Rows from block 12, named by matrix and row number. Rows with one number belong to one channel. Each number is 128 + 24 x the weight over its row's rms, rounded and kept within 0 to 255. All counts start at 0. After the name is the row's rms in percent of the matrix's.
# convs1: first pointwise conv (model.blocks.12.convs.1.weight, 432x288x1), inputs 96-191
# convs3: second pointwise conv (model.blocks.12.convs.3.weight, 432x432x1, transposed), outputs 87-173
convs1.331 109 [100 123  88 132 115 148 146 121 143 107  90 143 147 110 104 142  99 136 130 120 118 179  99 118  82 176 134 107 146 166 105 111 126 128 117 139 171 117  97 115 173 151 141 115 110 134 150 162 137 123 125 101 175 113 119 169 101 102  92 150 107 134 128 131 100 137 115  95 133 145 126 136 151 134 193 113 133 153 153 145 151 108 144 123 184 153 170  95 103 174 118 128 111 117 126 106]
convs3.331 105 [133 123 145 139 164 123 126 101 112 138 135  71 149 129  92 148 107 150  96 135 146 149 115  82 131 117 124 136 124 140 133 141 135 109 133 154 125 121 149  96 146  54 197 113 138 106 146 139 166  88  91 105 166 179 136 106  96 158 168 123  97  84 125  62 110 118 137 124  97 153 121 102  84 121 147 105 126 105 105 113 115 136 119  99 128 146 119]
convs1.332 109 [116 105 197 158 126 136 119 114  94  93 120 158 178 131 147 103 185 158 152 116 133 150  91 142 147 129 130 159 160 114  94 143 102 108 115 146  99  74 111 136  96  61 143 143 103 147 134 145 122  94 133  92  95 133 155 106  88 181 108  84 146  97 132 139 138 115 124 136 123 113 140 137  82 120 142 131 128 139 146 109 109  86 150 104 142 120 133 110 119 153 115 134 162 130 112 145]
convs3.332 102 [148 133 145 100 120 154 123 207  69 102 116 136  90 146  92 105 133 109 136 138 140 129 135 130 125 107 121  88  88 115  76 163 153 113 124  95 111 129 119 156 114 139  87 117  85 157 137 125 152 155 140 122 105 144 122 115 127 119 121 135 137 143 143 127 135 142 147 160 145 115 114  97 196 181 131 117 114 106 163 116 138 110 151 122 107  62  88]
convs1.334 092 [ 74 121 123 121 143 153 125 112 135 134 160 123 155  94 116 162 126 112 181 136 159 141 126 128 116 109 143 109  96 131 141 102 131 149 110 142 133 152 132 112 153 156  99  93 106 128  93 115 131 129 127 143 119 112 162 164 153 132 128 109 102 111 152 145 120  82 133  97 137  97 153 176 125 119 116 103 106 106 119 126 154 150 122 146 130 146 111 133 156  52 126 100 101 116  95 102]
convs3.334 094 [145 121 182 156 145 104 141 181 108 193 123 145 128 150 131 152 127 123 139 155 175 119 113 129 124 132 130 156 128 156 131 118 145  77 135 143 175 138 113 133 140 156 156 133 148 105 113 108 119 141 133 120 118 113 167 127 135  93 102  93 128 132 128 130 182 112 135 111 147 146 105 118 125 108 102 132 148 146 133 142 103 108 105 112 137 114  77]
convs1.335 084 [134 140 130 121 170 129 140 115 151 116 150 146  84 135 165 154 112 166 119 143  69 148 139 149  98 124 106 114 149 151 129 119 201 115 101 154 152 170 137 154 140 122 133 157 180 103 151 145 139 108 124  92 138 127 125 122 129 123 118 159 115 107 122  90 154 135 152 104  87 133 172  97 112 137 118 136 142 103 140 133 111  86  75 105 150 161  94 100 129 161 122  91 124 135 129 138]
convs3.335 094 [109 118 143 132 176  73 134 140 106 111 124  91 151  89 174 116 124 152  99 161 114 101 134 136 102 129 101 128 136 175 121 102 152  99 155 130 123 141 130 133 155 140  89 125 159 161 147  82 176 149 152 129 157 119 119 115 168 168 121 132  89 117 111  90 119 162 136 117 144  88 153 126 127  89 133 163 171 121  82 115 134 132 122 119 116 139 115]
convs1.336 093 [130 103 179 141  99 131 140  97 148 121 134 144 148 143 121 110 155 108 125 122 110 106 151 156 124 132 129 123 113 157 117 148  96  96 134 116 148 144 129  94 102  92 114 159 128  70 180 109 145 126 101 113 152  67 128 118 140 111 123 110 130 123 101 184 101 117 130 147 157 157 147 127 117 177 100 134 133 148 121 146 113 147 160 115 132 136 105 152 129  99 163 137 131  83 116 102]
convs3.336 095 [148 147 137 113 103  95 102 125 153 202 127 136  95 132 120 121 159 166 128 124 127 131 176 127 138 112 145  97 148 156 162 134  79 130 146  78 138  97 130 129 131 117 100 111  86 143 142  99 115 146 112 122 153 137 139  81  97 148 129 173 170  94 113 166 103  97 118 117 162 122 141 137 100 104 142 120 118 123 156 109 119 119 130 121 122 132 137]
convs1.337 102 [150 120 120  87 129  87 115 138 119 156 120 103 159 147 102 149 116 121 135  97 137  75  91 124 123 121 164 135 155 175 122 125 128 135 131 149  79 119 125  98 138 147 123  78 122 113 120 100 135 172 132 142 152 123 111 109 112 141 111 123 139 131 142 121  99  87 121 111 136 129 109 125 101 127 135 139  76 108 103 107 129 139 108 138  92 153 119 125 159 137 103 133 138 120  81 136]
convs3.337 101 [122 124 102 169 145 134 150 129  88 137 125 133 159 117 146 178 178 122 159 128 155  84  98 106 140 177 115 108 131 175 166 127 111 109 148 105 121  96 136  80 125 110 122 163 120 138 146 152 153 144 138 128 156 133 146 138 149 121 146 137 110 141 142 130  84  98 164 121 173  80 141 126 109 117 119 146 113 107 147 106 151 112 133 130 130 116 123]
convs1.338 113 [125 158 109  74 141 133  60 126 144 192 103 136 100 155  94  84 127 138 121 143  94 147 166 112 112  86 112 146 127 100 137 144 152 132  82  84 149  94  87 122  86 145 102 148 141 144 166 121 120 144 114 114 154 139 144 158 136 127  90 146 111 124 163 164 128 108 101 115 146  88  89 135 100 113 160 199 121 132  97 146 154 131 136 152 125 141 117 119 125 135 110 152 137 117 130 167]
convs3.338 104 [113 160 118 140 145 115  97 136 124 123 127 120 194 137 150 122 157 117 183 146 145 145 128 126 169 120 120 133 153 133 143 132 171 160 136 161 123  98 172 118 129 137 154 112 111 153 113 136 136 136 131 132  63 155 138 136 134 121 133 152 127 107 100 150 134 132 140 113 132 127 144 157  85 115 132 150  93 114 109 149 110 106 163 140 123 104 130]
convs1.339 103 [129 109 165 102 122 148 122 128 138 109 114 108 139 127 123 143 147 158 155  93  87 123 135 125 149 126  82 130 151 132 114 137 124 113 133 123 112 100 150 111 157 109 155  23 168 152 160 106 100 135 146 158 167 127 169 112 132 127 119 137 144 111 116 112  91 127  97 111 130 145 152 120 105 157 100 118 125  98 117 112 151 147 155 130 150  90 152 145 159 152 127 121 134 109  79 131]
convs3.339 100 [155  92 163  96 123 124  98 145 112 165 125 149 124 142 143 150 121 140 172 158 157 122 128 137 146 121 141 109 175  74 140 165 167 136 180  86 171 137 143 129 127 145  82 172 100 141 138  94 124 118 113 145 153 111 119 127 131  79 168 105  90  95 146 140  94 145  98 126  99  91 110 114 156 132 112 124 112 148 165 163 169 133 158 160 143 139 146]
convs1.340 099 [ 99 139 177 127 126 153  79 137  95 108 148 148 104 144  96 105 134 113 120 127 115 107 136 142 122 155 103 120 130 113  83 140 142 127 116 139  96 196 147  92 146 140 107 110 154 119 133 128 132 133 121 157 107 122 134 149 145 129 154 104 104  94 158 100 156 116 158 139 148  95 134 150 142 171 146 135 141 119 140 100 154 131 102 152 172 100 154 142 107 172 111 131 123 115 111 178]
convs3.340 094 [148  97 129  94 138 132 156 129 154 171 114 160  93 171 124  99  91 117 139 161  96 130 168 110 113 141 123 146 149 128 121 169 139 123 145 154 127 125 129 170 135 126 118 108  95 149 126  91 151 142 151 132 181 129 161 107 119 143 151 152 107 108 159 173 177 126 124 133 114 131 106 134  81 158 118 135 145 156 137 153 138 176 144 173 135 107  81]
convs1.341 106 [148 153 143 103 166 121  99 112  93 110 102 133 115 128  83 135 149 154 127 104 139 112  88 109 121 109 124 143 103 121 170 113 127 155 165 107 148  74 133 175  89 130 115 149 141 134  91 106  85 106 158 150 126 105 114 144 124 156 123 148 143 112 131 155 110 108 120 160 112 104 127 141 141 116 153 172 145 109 126 146 127 142  97 121 134 127 123 110 154 104  94 145 133 139 169 129]
convs3.341 103 [117 148 129 141 100 153 132 154 153 118  92 127 115 189 137 148 128 187 105 131 120 124 123 107 136 141 118 133  80 145 203 144 149 120 101 171 151 158 186 106 147 126 172 109  96 122 126 149 153 128 119 150 101 160 142 132 118 106 121  95 167 120 143 131 114 119 145 111 125 114  98 109 117 146 141 155 105 117 135 121 126 138  91 158 153 126 101]
convs1.342 110 [121 154 159 118 131 130 136 170 114 133 156 127 111 103 161  99 137 139 128 138 113  97 126 225 159 130 135 153 118 113  90 156 122 130  94 120  86  86 145 105 167 133 165  97 113 140 111 141 125 107 151 118 138 123 111  84 113 162 154 123 140 137 136 128 139 138 146  99 134 114 115 155 183 112  87 130 113 145 114 157 139 109 146 108 114 147 119  86 162 133 125  96 178 126 124 154]
convs3.342 105 [126 126 107 137 178 137 149 158 124  93 144 125 128 146  80  96 103 139 107 151 116 172 137 120 128 106  80 129 128 140 125 127 133 148 130 122 129 131 114 155  87 131 126 128  95 106 150  90 111 109 122  99 131 120 140 146 135 122 140 119 101  75 113  97 164 117  96 139 160 124 146 146 134 127 140  87 105 119  99 140 142 145 138  78 115 155 118]
convs1.343 106 [112 148 131 136 128 179  97  91 130  99 153  81 146 145 137 143 148 155 120 131 115  70 176 133 145 107 113 141 151 125 107 128 146 123  88 120 155 174  80 160 137 146 137 153 103  81 145 169 141 119 145 142 173 123  82 132 158 112 169 168 119 183  90 147  99 145 133 128 144 110 124 147  97 138 115 118 143 128  81 133 161 133 176 128 103 114 106 105 122 139 115 118 132 132 108  96]
convs3.343 102 [150  76 128  67 125 144 111  98 138 105 127  60 132 151 119 154 105 115 137 109 124 120  95 135 106 123 138 123 145 162  59 127 163 118 143  77 149 119 124 114 150 120 128 127 176 101 132 140 124 103 140 164 128 123 131 144 124 125 113 127 100 151 126  91 180 111 127  98 112 139 119 155  98 125 113 111 132 106 131 135 130 119 119 152  96 121 111]
convs1.344 079 [147  93 170 168 135 122 155 125 138 184 163 133 122  92 119 122 150  92 137 149 132 120  95 110 119 140 130 143 114 170 147 145 107 135 130 118 162 137 128 122 115 117  99 160 108 113 118 115 142 113  98 114 156 130 141 155 104 133 130 111 158 127 159 140  94 152 130 115 128 108 143  99 107  85 144 123  98 122 139 105 117 167 139 149 109 146 160 141 169 110 136 147 130 117 123 163]
convs3.344 089 [128 145 107 141 144 113 114 142 146 105 151 144 107 118 159 140  89 120 114 122 146 145 126 135 122 129 130 112 175 118 161 169 137 125  83 147 149 122 113 135 116 143  85 129 122 136 107 135 109 112 124  98 117 121 124 118 114 160 164 135 146  89 107 131 118 148 154  67 148 163 135 152 128  90 180 133 126 109 155 117 144 106 166 137 126 129 121]
convs1.345 099 [173  97 126 138 122 123 120 118 166 106 129 147 141 151 102 156  78 102 105 150 132 110 132 136 120 113 114 124 137  92 121  76 125 132 119 127 128 165 106 127 141 121 154 156 149 137  88 176 142 135 149 108 136 157 105 184 151 151 127 114 134 121 112 134 127 145 124 112 136 123 126 174 138 145 147  94 141 130 148 158 182 129 145 130 161 108 164 190 136 132  99 140 165 114 158 142]
convs3.345 095 [125 163 119 187 155 139 128 166 143 148 156 101 150 129 112 145 146 185 111 143 129 164 147 151 101 105 121 131 107 200 124 145 171 158 134 160 136 133 119 124 130 119  91 124 111 141 123 120 118 123 140 170 121 136 157 136 116 126 128 111  99 130 122 101 117  77 134 124 148 160  74 150 111 135  96 165 147 147 122 131 161 100 140 119 101 114 110]
convs1.346 083 [120 153 131 112  97 169 130  79 136 155 135 114 135 147 146 116 157 157 165 126 112 125 106 117 119  99 149 136 107 144 144 111 114 174 152  91 129 141  69 165 182  98 132 102  98 166 136 179 134  99 156 122 146 157 179 111 141 140  96  61 134 145  98 149 193 119 110 137 132 142 132 116 114 113  85 152 119 144 106 131 132 103 142 148 133 133 135 131 138 152 147 124 104 142 119 147]
convs3.346 090 [144 134 121 142  93 140 159 116 113 160 142 148 138 110  76 149 114 116 118 110 138 147 108 122 126 101 150 126 129  85 121 122 120 124 182 135 134 112 136 149 105 134  97 121 121 151 137 140 122  98 145 129 133  77 127 117 141 171 152 126 121 130 140 165 134 108 133 121 127 165 149 122  93 140 121 153 103 130 117 134 112 134 159 114  94 157  98]
convs1.347 103 [135 110 143 141 130 149 147  98 149 112 107 113  97 156 117 133 149 121 142 123  98 120 118 162 126 116 104 138 124 131 185 121 131 167  99 194 123 160 143 175 123 114 116 153 120  97 155 136 127 126 175 105  69 113 161 138 140 128 114 158 146 123 165 122  96 150  93 153 138 186 120 115 123 106 118 138 118 132 105 140 125 105 161 113 156 128 138  93 188 141 109 111 146 114 120 112]
convs3.347 106 [124 172 159 147 109 115 150  93  89  65 148 120 138 146 103 138 146  97 126 131 150 107 118 161 116  82 142  90 104 118 150 108 104 153 152 127  60 111 170 105  82 111 133 153 115 121 112 158  96 105 153 136 160 110  76 114 152 109  72 144 126 170 107 120  66 135 109 132 152 121 139 175  91 123 151  90  98  99 129 171 105 139 130 129 134 117 123]
convs1.348 097 [125 111 160 147 150 143 100 115 129 161 117 138 141 148 122  70 111 123 118 123 146 120 150 116 146  98  57 140  95 144 119 116 140 131 125 125 108 151 123 109 134 148 135 162 119 146 150 143 115 166 123 116  99 129 102 132 111 128 154 129 134  93 125 100 152 157 149  95 168 146 144 119 173 115 109  83 152 172 141 120 124 125 160 110 159 115 120  99 146 129 111 126 113 103 130 120]
convs3.348 101 [134 113 145  99 125  99 112 136 110 113 102 120 112 113 123 133 101 127  85 145 158 126 155 193 139 126 116 123 120 149 129  84 110  96 115 125  84 126 137 111 173 109 125  84 188 108 167 102 170 156 174 150 124 104  75 123 115 140 120 192 135 104 121  82 160 103 142 146 131 122 115 148 116 171 150 155 122 167 167 108 129 138 147 123 152 172 110]
convs1.350 095 [167 118 134 107 106  70 132 120 117 112 111 121 139 133 114 134 159 107 138 161 133 104 171 138 168 128 152 137 141 159 103  93 104 111 123 143 161 150 122 145 156 124 130  99 109 121 108 167 142 111 125 145 103  80  94 125 158 115 133 114 141 126 132 164  91 101 133 110 146 110 150 105  89 168 123  90 132 105 138  96 112 121 147  92 118 142  73  98 161 149 116 173 109 166 116 114]
convs3.350 091 [120 135  99 119 146 146 163 135 115 106 117 135 141  85 154 124 125 110 138 127 122 121 141 125 130 130  95 162 130  88 116  79 125 133 139 150 149 124 119  71 157  91 113 175 127 101  61 126 125 116 100 125 111 152 130 164 135 122 149 102 107 123 116 140 158 124 119 120 102 114  98 114 137  98 133 188 117 153 140  90 150 163  64  96 115 112 108]
convs1.351 096 [126 118 140 139 121  78 132 117  92 124 115 159 135 126 107 138 154 187 134 107 132 109  92 167  82 114 110 143 132 155  98 120 121 110 123 138 126 165 157 171 152  85 151 124  80 113 181 107 157 131 112 147 142 136 142 139 157 161 174 132 121  90 154 121  99 103 101 118 111 132 122 148 120 125 142 102 127 151 151 135 103 155 104 142 134 120 150  97  88  68 110 168 100 127 152 127]
convs3.351 090 [109  74  93 175 140 112  93 141 127 121 144 143 104 107 139 121 164 130  96 127 106 157 143 162 105 115  79 148 144 155  80 115  92 149  98  94 152 104 153  90 137 131  97 105 147 112 155 137 127 102 148 136 107 128 107 114 144 147 140  94 157 138 161 126 157 113 134 119 145 119 134 123 131  92 121 110 115 126 139 150 141 107 150 129 154 140  95]
convs1.352 093 [121 123 151 115 139  94 157 160 114 137  94 176 118 116 136 122 108  91 144 105 148  97 124 142 129 136 107 121 146 162 168 127 128 193 152 126 144 130 146 115 108 165  99  84 141 109  98 142 119 137 159  97 132  97 151 104 102 135 144 118 134  82 147 167 136 171 141 117 105 143 125 141 139 121 116 117 139 164 152 116 146 130 116 103 186 160 132 155  95  88 108 125 118 116 131 144]
convs3.352 093 [135 116 121 159 190  86 110 127  69 124 151 153 130 119 143 119 129 103  99 132 147  96 140 142  74 153 111 101  71  98 163 135 140 159 131 118 155  66 149 150 148 148  95 119 136 127 123 117 144  77 115 154 153 129 159 137  99 129 149  92 149 182  91 106 128 130 113 121 161 160 139 163 148 158 131 134 126 105  99 104 134 115 150 124 125 127 140]
convs1.353 108 [110 175 127 155 181  97 135 124 140 124 106 107 149 168 122 147 133 157 141 135  64 150 115 108 120 151 133 118 164 113  94  97 122 168 133 113 121 113 131 136 113  79 107  96 148 122 141 135 147 141 123 140 188 160 127 177 163 140 147 150 142 147 107 168 176 161  96 132 134 154 106 114 126 111 158  96 121 153 142 153 120 157 138 120 146 158 163 142 126 101  98 140 141 100 123 102]
convs3.353 111 [144 103 123  89  98 122 162  93  94 145 113 141 108 123 142 124 134 152 106  85 118  86 130 133 125 105 130 139  96 127 143 170 117 174 135 142 139 113 139 153 190 138 134 155 142 131 138 124 137 121 150 168 140 139 148 136 145 168 101 110 173  92  94 125 147 132 118 114  98 171 100  97 120 139 138 140 104 141  83 117 112 132 115 141 112 153 139]
convs1.354 075 [139 143 112  81 144 124 138  81 172 147 148  94 136 146 155 150 119 142 142 115 139 102 134 166 154 129  91 151 136 119 163 119 158 125 107 136 140 125 127 150 110 133 140 137 125 119 133 154 102 158 107 112 134 120 120 159 170 164 137 180 156 158 101 160 143 138  98 118 115 125 159 141  99 150  93 137 132 145 157 156  91 145 121 109 107  99 125 182 139 115 119 118 116 129  81  96]
convs3.354 087 [148 117 120  99 106 156  83 124 125  99 121 148 115 150 140 138 145 133 158 106 154 159 121 115 134 130 142 110 116 115 139  86 118 102 112 135 125  92 146 134 120 122 110 121 123 127 114 148 133 111 130 159 106 134 112 161 120  98 111 111 135 112 133 115  99 136 136 127 164 140 134 132 116 169 111 119 138 114 147 120 133 112 123 136 132 109  92]
convs1.355 100 [110 110 136 124 123 135 135 137 132 147 136 134 120 139 120 171 131  85 179 150 161  82 101 143 143  94 143 115 117 148 105 158 138  71 133 100 127  97 186 101 138 142 142 152 107  94 119 120 147 102 126 131 124 104 131 146 133 137 102 182 123  67  96 144  88 140  91 148 103 152 129 119 123 121 110 120  97 138 102 159 134 148  92 127 122 156 120 149 147 125 133 137 122 114 142 181]
convs3.355 093 [123  96 143 106 132 147 149 134 149 100  42  96 129 105 126 191 106 119 157 127  96 146  90 129 123 140  87 121 119 164 153 140 171 170 149 105  92 113 103 126 155 112 134 115 115 122 136 157 127 160 123  95 104 129  96 148 154 166  87 162 127 127 148 148 161 151 147 107 112 127 102 134  89 152  91 106 134 112 152 145 141 119 134 104 114 125 126]
convs1.356 095 [128 145 123 137 130  95 148 166  96  87 147 115  78  95 120  84 124 145 121 158 133 161 170 119 136 120 175 109 162 136 138 151 165 132 156 108 152 173 118 113 118 126 124 129  98 178 121 169 109 106 116 135 114 140 113  94 106  68 155 121  87 151  94 109 163 110 123 119  95 189 128 139 125  88 122  97 132 141 140 139 110 117 135 131  92 111 137 140 141  90 142 120 106  94 125 106]
convs3.356 093 [ 87 101 123 156 160 117 141 100 123 122  89 126 159 174 154 143 143 120  99 102 145 107 119 129 156 141 136 142 158 111  92 156 143 117 159 125 131 110 123 138 129 140 116 135  89 163 116 102 123 149 166 136  84 135  90 134  91 132 105 134 128 106 141 138 139 119 134 134 105 135 123 108  96 129 169 158 103 132 164 127  67  83 111 142 129 118 143]
convs1.357 105 [130 117 151 149 144 137 149 140 123  70  81 115 157 155 160 149 116 103 128 166 119 105 103 141 160  91  95 138 151  90 149 134 149 133 158 136 160 105 155 105 130 133 162 124 134 164 105 169 155  92 159 105 119 181 106  95  92 130 152 124 158 144 112 124 113 151 111 107 112 105 156 149 146 156 100  79 158 110  99 107 140 122 133 150 114 125 182 161 153 150 158 150 102 105 106 114]
convs3.357 109 [112 167 144 105 113  99 139 135 130  83  85 152 142 162 109 105 154 144 106 127 176 160 156 138 149 118 118 107 152 119 147 170 116  97 110 122 107 112 170 153 101 144 125 136 153 147 164 108 150 161 114 134 148 154 132 142 110 135 140 113 163 105 133 126 191 102 120 129 125 149 183 183 100 118  95  92 131 126 111 125 115 151  89 150 121 134 125]
convs1.358 088 [117 165  91 145 115 147 114 167 137  97 119 163  88 163 137 131 149 112 109 137 127 100 133 145 143  95 136 139 124 140 166 138 124 114 130  92 137 157 129 117 111 176 130 142 118 107  90 112  80 177 143 120 139 135 126 178 111 111 153 140 151 162 124 138 111 125 188 176 139 118  95 146 107 151 134 145 114 154 135 185 144 124 164 114 145 158 140 107 160 159 154 150 122 133 145 126]
convs3.358 094 [106 105 138 118 140  94 142 124 136 131 112 143 134 167 156 134  80 115  70 147 160 137 157 158 122 123  96 103 142 136 133 164 151 119 149 161 120 139 130 136 123 103 112 121 139 124 104 136 140 135 122 147  87 117 139 144 130 102 143  95  96 121 160 125 136 132 135 115 109 131 139 131 128 131  86 157  85 120 128  84 100 119 152 146 124 155  97]
convs1.359 096 [135 144 133 112 146 128 164 137  78 153 141 124 133 153 186 116 125 168 139 123 150 147 131 154 150 149  84 109 137 109 184 148 122 168 106 138 139 137  95  93  97 160 150 104 158 142 125 120 131 111 168 146 101 113 130 105 137 132 147 123 169 115 135  78 157 142 101 175 130 112 136  74 133 161 141  85 149 119 137 124 138 119 107 129 140  97 102 121 155  97 128 111 155 102 139 147]
convs3.359 096 [156 102  72 134  99 130 141 158 102  97 105 184 120 133 151 136 158 175 118  87 137 131 123 103 126 145 133 127 173 115 117 124 126 152 164 152 167 151 100 164 102 136 145 118 145 145  88 122 158 153 149  97 116 142 175 106 151 126 131 114 135 167 110 131 180 161 121 144 127 127 123 199 144 163  98 110 150 137 135 134 112 136 120 176  80  96 100]
convs1.360 087 [ 99 101 160 132 129 117 149 104 102 113 103 148 130 129 174 138 158 143 137 100 120  96 157 129 160 153 161 183 186 149 128 109 118 113 122 108 166  79 110 122 119  85 102 178 156  80  91 105 127 141 104 153 121  89 140 132 167 142 155 106 105 123 111 116 138 101 133 135 138 122 149  92 144 139 138 157 158 103  74 105 115 146 122 142 108 162 114 113 143 125 145 139  94 130 101 124]
convs3.360 092 [117 119 139 133 118 156 110 117 187 142 150 129 101 160  88 143 135 154 110 121 114 148 117 127 144 132 141 102 120 134 117 174 149 103 119 146 157 181 158 146 130 135  95 132 136 134 112 116  92 124 113 136 112  94 112 153 112 105  82 167 124 106 124 117 130 128  97 109 149 166 147 138 184  99 120 139 145 123 131 147 175 137 130 105  81 137 121]
convs1.361 107 [117 140  86 162 127 149 111 159 111 121 122 129 106 114 113 134 155 134  98  75 145 126 151 100 175 132 156 145 122 108 140 159 135  91  99 149 119 148 157 115 153 116 128 126 117 142 126 156  77 142 136 156 108  97 143 117 127  92 143 153 184 169 133 133 162 129  96 114 128  72 143 158 135 129 142 148 142 117 100 140 104 105 156  77 124 118 134 153 131 124 162 161 148 135 130  92]
convs3.361 101 [112 147 124 127 117 133 113 107  79  94 116 109 126  82 123 120 115 108  76 124 132 119 101 124 125 156 111 117 122 117 156 144 134 113  71 138 137 155 115 120 147  78 125 101 128 135 177  98 165 145 140 132 117  93 156 189 130 139  99 128 111 164 130 139 135 135 103 104 144 133 135 115 157 100  74 113 106  64 107 132 146 191 144 114 165  84 111]
convs1.362 108 [157 126 145 114 123 121 138 116 143  87 149 116  87 137 153 164 127 118 110 107 152 166 142 129  90 123 124 137 107 112 115 112 175 147 128 167 115 119 151  93  89 118 123 110 104 159  97 120 119 149 161 168 159 190 131 122 132 145 126 125 168 114 146 155 103 122 153 110 120 120 163 138 166 105 118 101 137 134 148 169 122  96 137 143  71 123 145 108 119 145 175 122 149 122 129 129]
convs3.362 097 [142  86  94 152 142 159 143 161 115 157 118 131 112 151 159 159 143 147 143  88 105 133 160 156  64 123  85 137 129 141 127 140  92 154 158 162 167 129 126 130 146 139 170 136  85 137 183  93 112 120 165 128 116 137 155 160 129 157 123 113 169 138 143 137 147 129 142 116 189 134 135 133 135 129 124 147  97 126 156 142 135 138 132 103  94 135 138]
convs1.363 097 [160 138 108 146  88  85 157 122 172  92 152 163 169  70 149 103 132 182 124 132 132 105 148 113 168 138 127 174 105 145 134 154 100 160 110 149 132  81 123  79 123 149  98 122 136 167  90  97 142  94  99  57 128 118 137 123 129  97 144 128  88 141 135 125 125 113 123 127 183  97 167 158 102 171 106  97 142  88 129 120 141 140 120 139 137 135 139 126 111 131 127 143 142 132 141 134]
convs3.363 096 [111 142 133 142 139 127 104 169 102 173 119 145 132 164 112 134  83 142 134 110 188 167 143 155 127  99 133 136 151 151 144 105 106 162 140  77  99 128 177 143 123 108 129 118 118  81 148 110 133 116 156 100 120 110 119 122 148 145 146 153 123 122 106 106 162 134 110 150 139  92 133  96 152 121 139 116 127 143 141 128 154 116 164  93 116 155 148]
convs1.364 092 [141 109 143  83  71 125 159  61 118 136 138 136 123  77 135 145  95  83 110 149 148 155  97  71 153 125 118 122 106 124 149 169 114 127 123 104  99 141 153  66  97 172  84 182 138 116 128 126 151 130  88 155 131  92 138 140 119 170 125 110 118 144 111 129  88 147  93 104 165 101 168 105 111  93 161 122 103  97 149 188 123 104  95 145 175 130 170 109 148 110 138 166 101 155 101 154]
convs3.364 095 [150 148 124 159 113 165 130 115 104 136 112 117 105  95 150 156 134 113 127 122 143 144 110 163 132 131 149 129  42 145 156 112 120 138 128 151 152 127 115  79 139 108 130 140 104 127  99 137  96 154 136 129  95  88 106 140 111 160 140 153 144 140 157 105 111 101  69 119 116  82 112 171 103 136 117 115 191 138 129  81 130 100  97  89 135 166 122]
convs1.365 102 [147 128 109 145 149 125 138 134 173 153 142 127  90 123 113 156 114 148 115  91 109 100 143  98 119 162 134 145 133 140 119  90 119 130 145 126 108 111 115 108  97 113 124 180 123 130 166  61 138 158 141 111 113 136 113 152 113 121 106 135 116  85 115 147 135 121  88 127 110 147 169  91 160 145 145 110 158 145 103 117 113 118 152 151 119 127 130 144 114  98 144 128 153 118 115 136]
convs3.365 099 [101 138 124 143 180 122 148 106 126 149  93 105 126  97 144 139 115 102 130 136  86 134 101  80 139 119 150 164 124 158 116 161 139 120 130 168 160 144 137 115 151 130 116 136 122  97 190 117 125 129 140 123 143 104 110 111 149 141 128 129  98 114  82 158 137 113 160 128 139 176 161 152 132 102 130 151 125 139 114 137 129  88 120 158 160 101 145]
convs1.366 110 [138 105 136 129 105 134 141 126 134 136 108 108 143 110 165 138 154 125 118  54 109 111 146 120 151 128 118 171 106 116 149  85 141 123 144  92 144 135 133 139 116 124 152 140 133 132 126  86 119 156 124 121 144  60 114  88 110 135  77 125 119 122 101 137  66 131 168 134 121  88 129 156  90  75 134 103  81  81 142 101  84 126  74 166 161 123 132 133 140 161 150 140 151 148 123 160]
convs3.366 100 [108 144 127 100 163  86 133 109 138 146 116 149 147 128 107 149 149  99 102 156 146 117 117 154  88 108 122 128 109  66 154 116 111 143 129 155 163 138 158 139 160 123 107 139 128  98 115  99 138 130 105 117 116 108 126 146 113 138  81 179  98 129 142  90 128 122 149 160 110 133 138 148 120  89 150 139 111 159 153 112 142 133 121 115 143 129 127]
convs1.367 092 [130 167 118 165 147 149 136 126 142 138  98 120 168 102 125 123 143 121 145 113 155  91 121  78  87 159 124 155 123 124 151 151 138 133  82  88 139 133 140 111 127 107 112 141 126 166 148  98 127  84 125  93 162 142  80 121 145 120 111 142 107 149 164 110 102 133 100 118  98 108 108 132 132 122 139 101 108 186 115 141 134 127 138 129 102 148  92 159 116 122  92  78  90 123 129 171]
convs3.367 097 [105 128 140 144 130 137 170 132 116 108 120 131  93 126 132 104 172 148 113 102  96 129 138 118 127 135 136 138 118 137 116 106 107 143 180 144  95 129 111 152 119 122  70 119 124 146  88 164 145 122 156  87 157  80 126 121 110 165 109 118 157 140 122  86 114  90 133 150  97 150 180 118 118 161 117 110  98  94  99 125 149 143 105 158 146 131 151]
convs1.368 100 [143 174 111 127 136 180 107 144 140  90 158 129 134 144 137 123 113 165 141 114 151 101 128  80 130  87  93 136 142 129 145 129 180 160 167 121 137 112 120 138 124 126 149 139 141 136 131 153 136 109 159 141 102 140 136 123 102 159 131 153 169 135 136 121 135  87 171 133 155 130 131 106 166 106  98 104 138 135 148 155 127 114 133 144 134 126 128 114  87 169  97 155 120 119  95 141]
convs3.368 106 [109 111 134 156 137 153 128 114 152 161 132 122  97 128  72  99 123 165 102 124 131  81 114  83 138 117 105 113 157 130 145 131 146  82 128 123 116 161 108 130 137 128 141 150 173 143 115 112 101 102 111 116 101 117 131  88 118  92  86 134 108 106 132 131 103 162 128 132 108 109 124 124 181 113  89 116  79 137 111  72 152 149 171 115 115  68 202]
convs1.369 091 [111 137 126  89  99 164 143 137 140 149 136 123 115  58 166 129 144 122 138 142 125 112 118 157 149  78 154 161 128 168 159 107 120 120 130 165 164 165 182 141 157 135 107 126 130 145 146 145 110 148 141 178 157 129 110 113 104 134 110 116 142 128 119 137 160 167 141 124 152 104 106 131 114  92 129 150 152 150 133  88 137 152 138 107 121  88 100 135 132 119 142 136 130 127 100 159]
convs3.369 096 [137 141 128 104 101 141 125 154 131 113 123 132 110 134 162 103 117 128 141 137 159 106  93 106 145 136 163  98 125  92  79 160 108 141 111 122 148 124 129 117 156 121  72 131 105 165 132 109 119 154 135 147 172 135 126 158 171 121 140 116  99 126 127 138 116  93 170 153 149 148 141  52 142 107 152 128 142 152 160 124 126 160 138 172 134 116 126]
convs1.370 111 [125 128 122 156 122 107 138 111 101  98 135 166 183 141 154  98 148 113 127 112 124 101  81  91 134 102 160 155 139 130 121 172 117 123  80 151 177 103 108 143 137 169 107 166 128  83 115 147 109 119 136 129  96 155 117 165 111 142 122 155 127 132 136 126 115 159 123 100 109  82 148  81 112 153 145 121 116 146 140  98  90 122 117 164 151 117 128 126 148 129 116 120  90 101  97 114]
convs3.370 105 [149 122 165  92 133 115 167 106 110 138 118 123 123 103  97 145 123 110 142 127 142 113 151 153 151 106 131  87 133 126 125  93 127 130 178 127 103 116 114  88 104 209 103 116 147 161 146 108  65 117 109 111 117 116 131 110 113  92 128 158 138 120 159 142 144 117 166 132 123 116 141  76  85 150 171 168 119 144 132 130 118 156 149  99 103 104 136]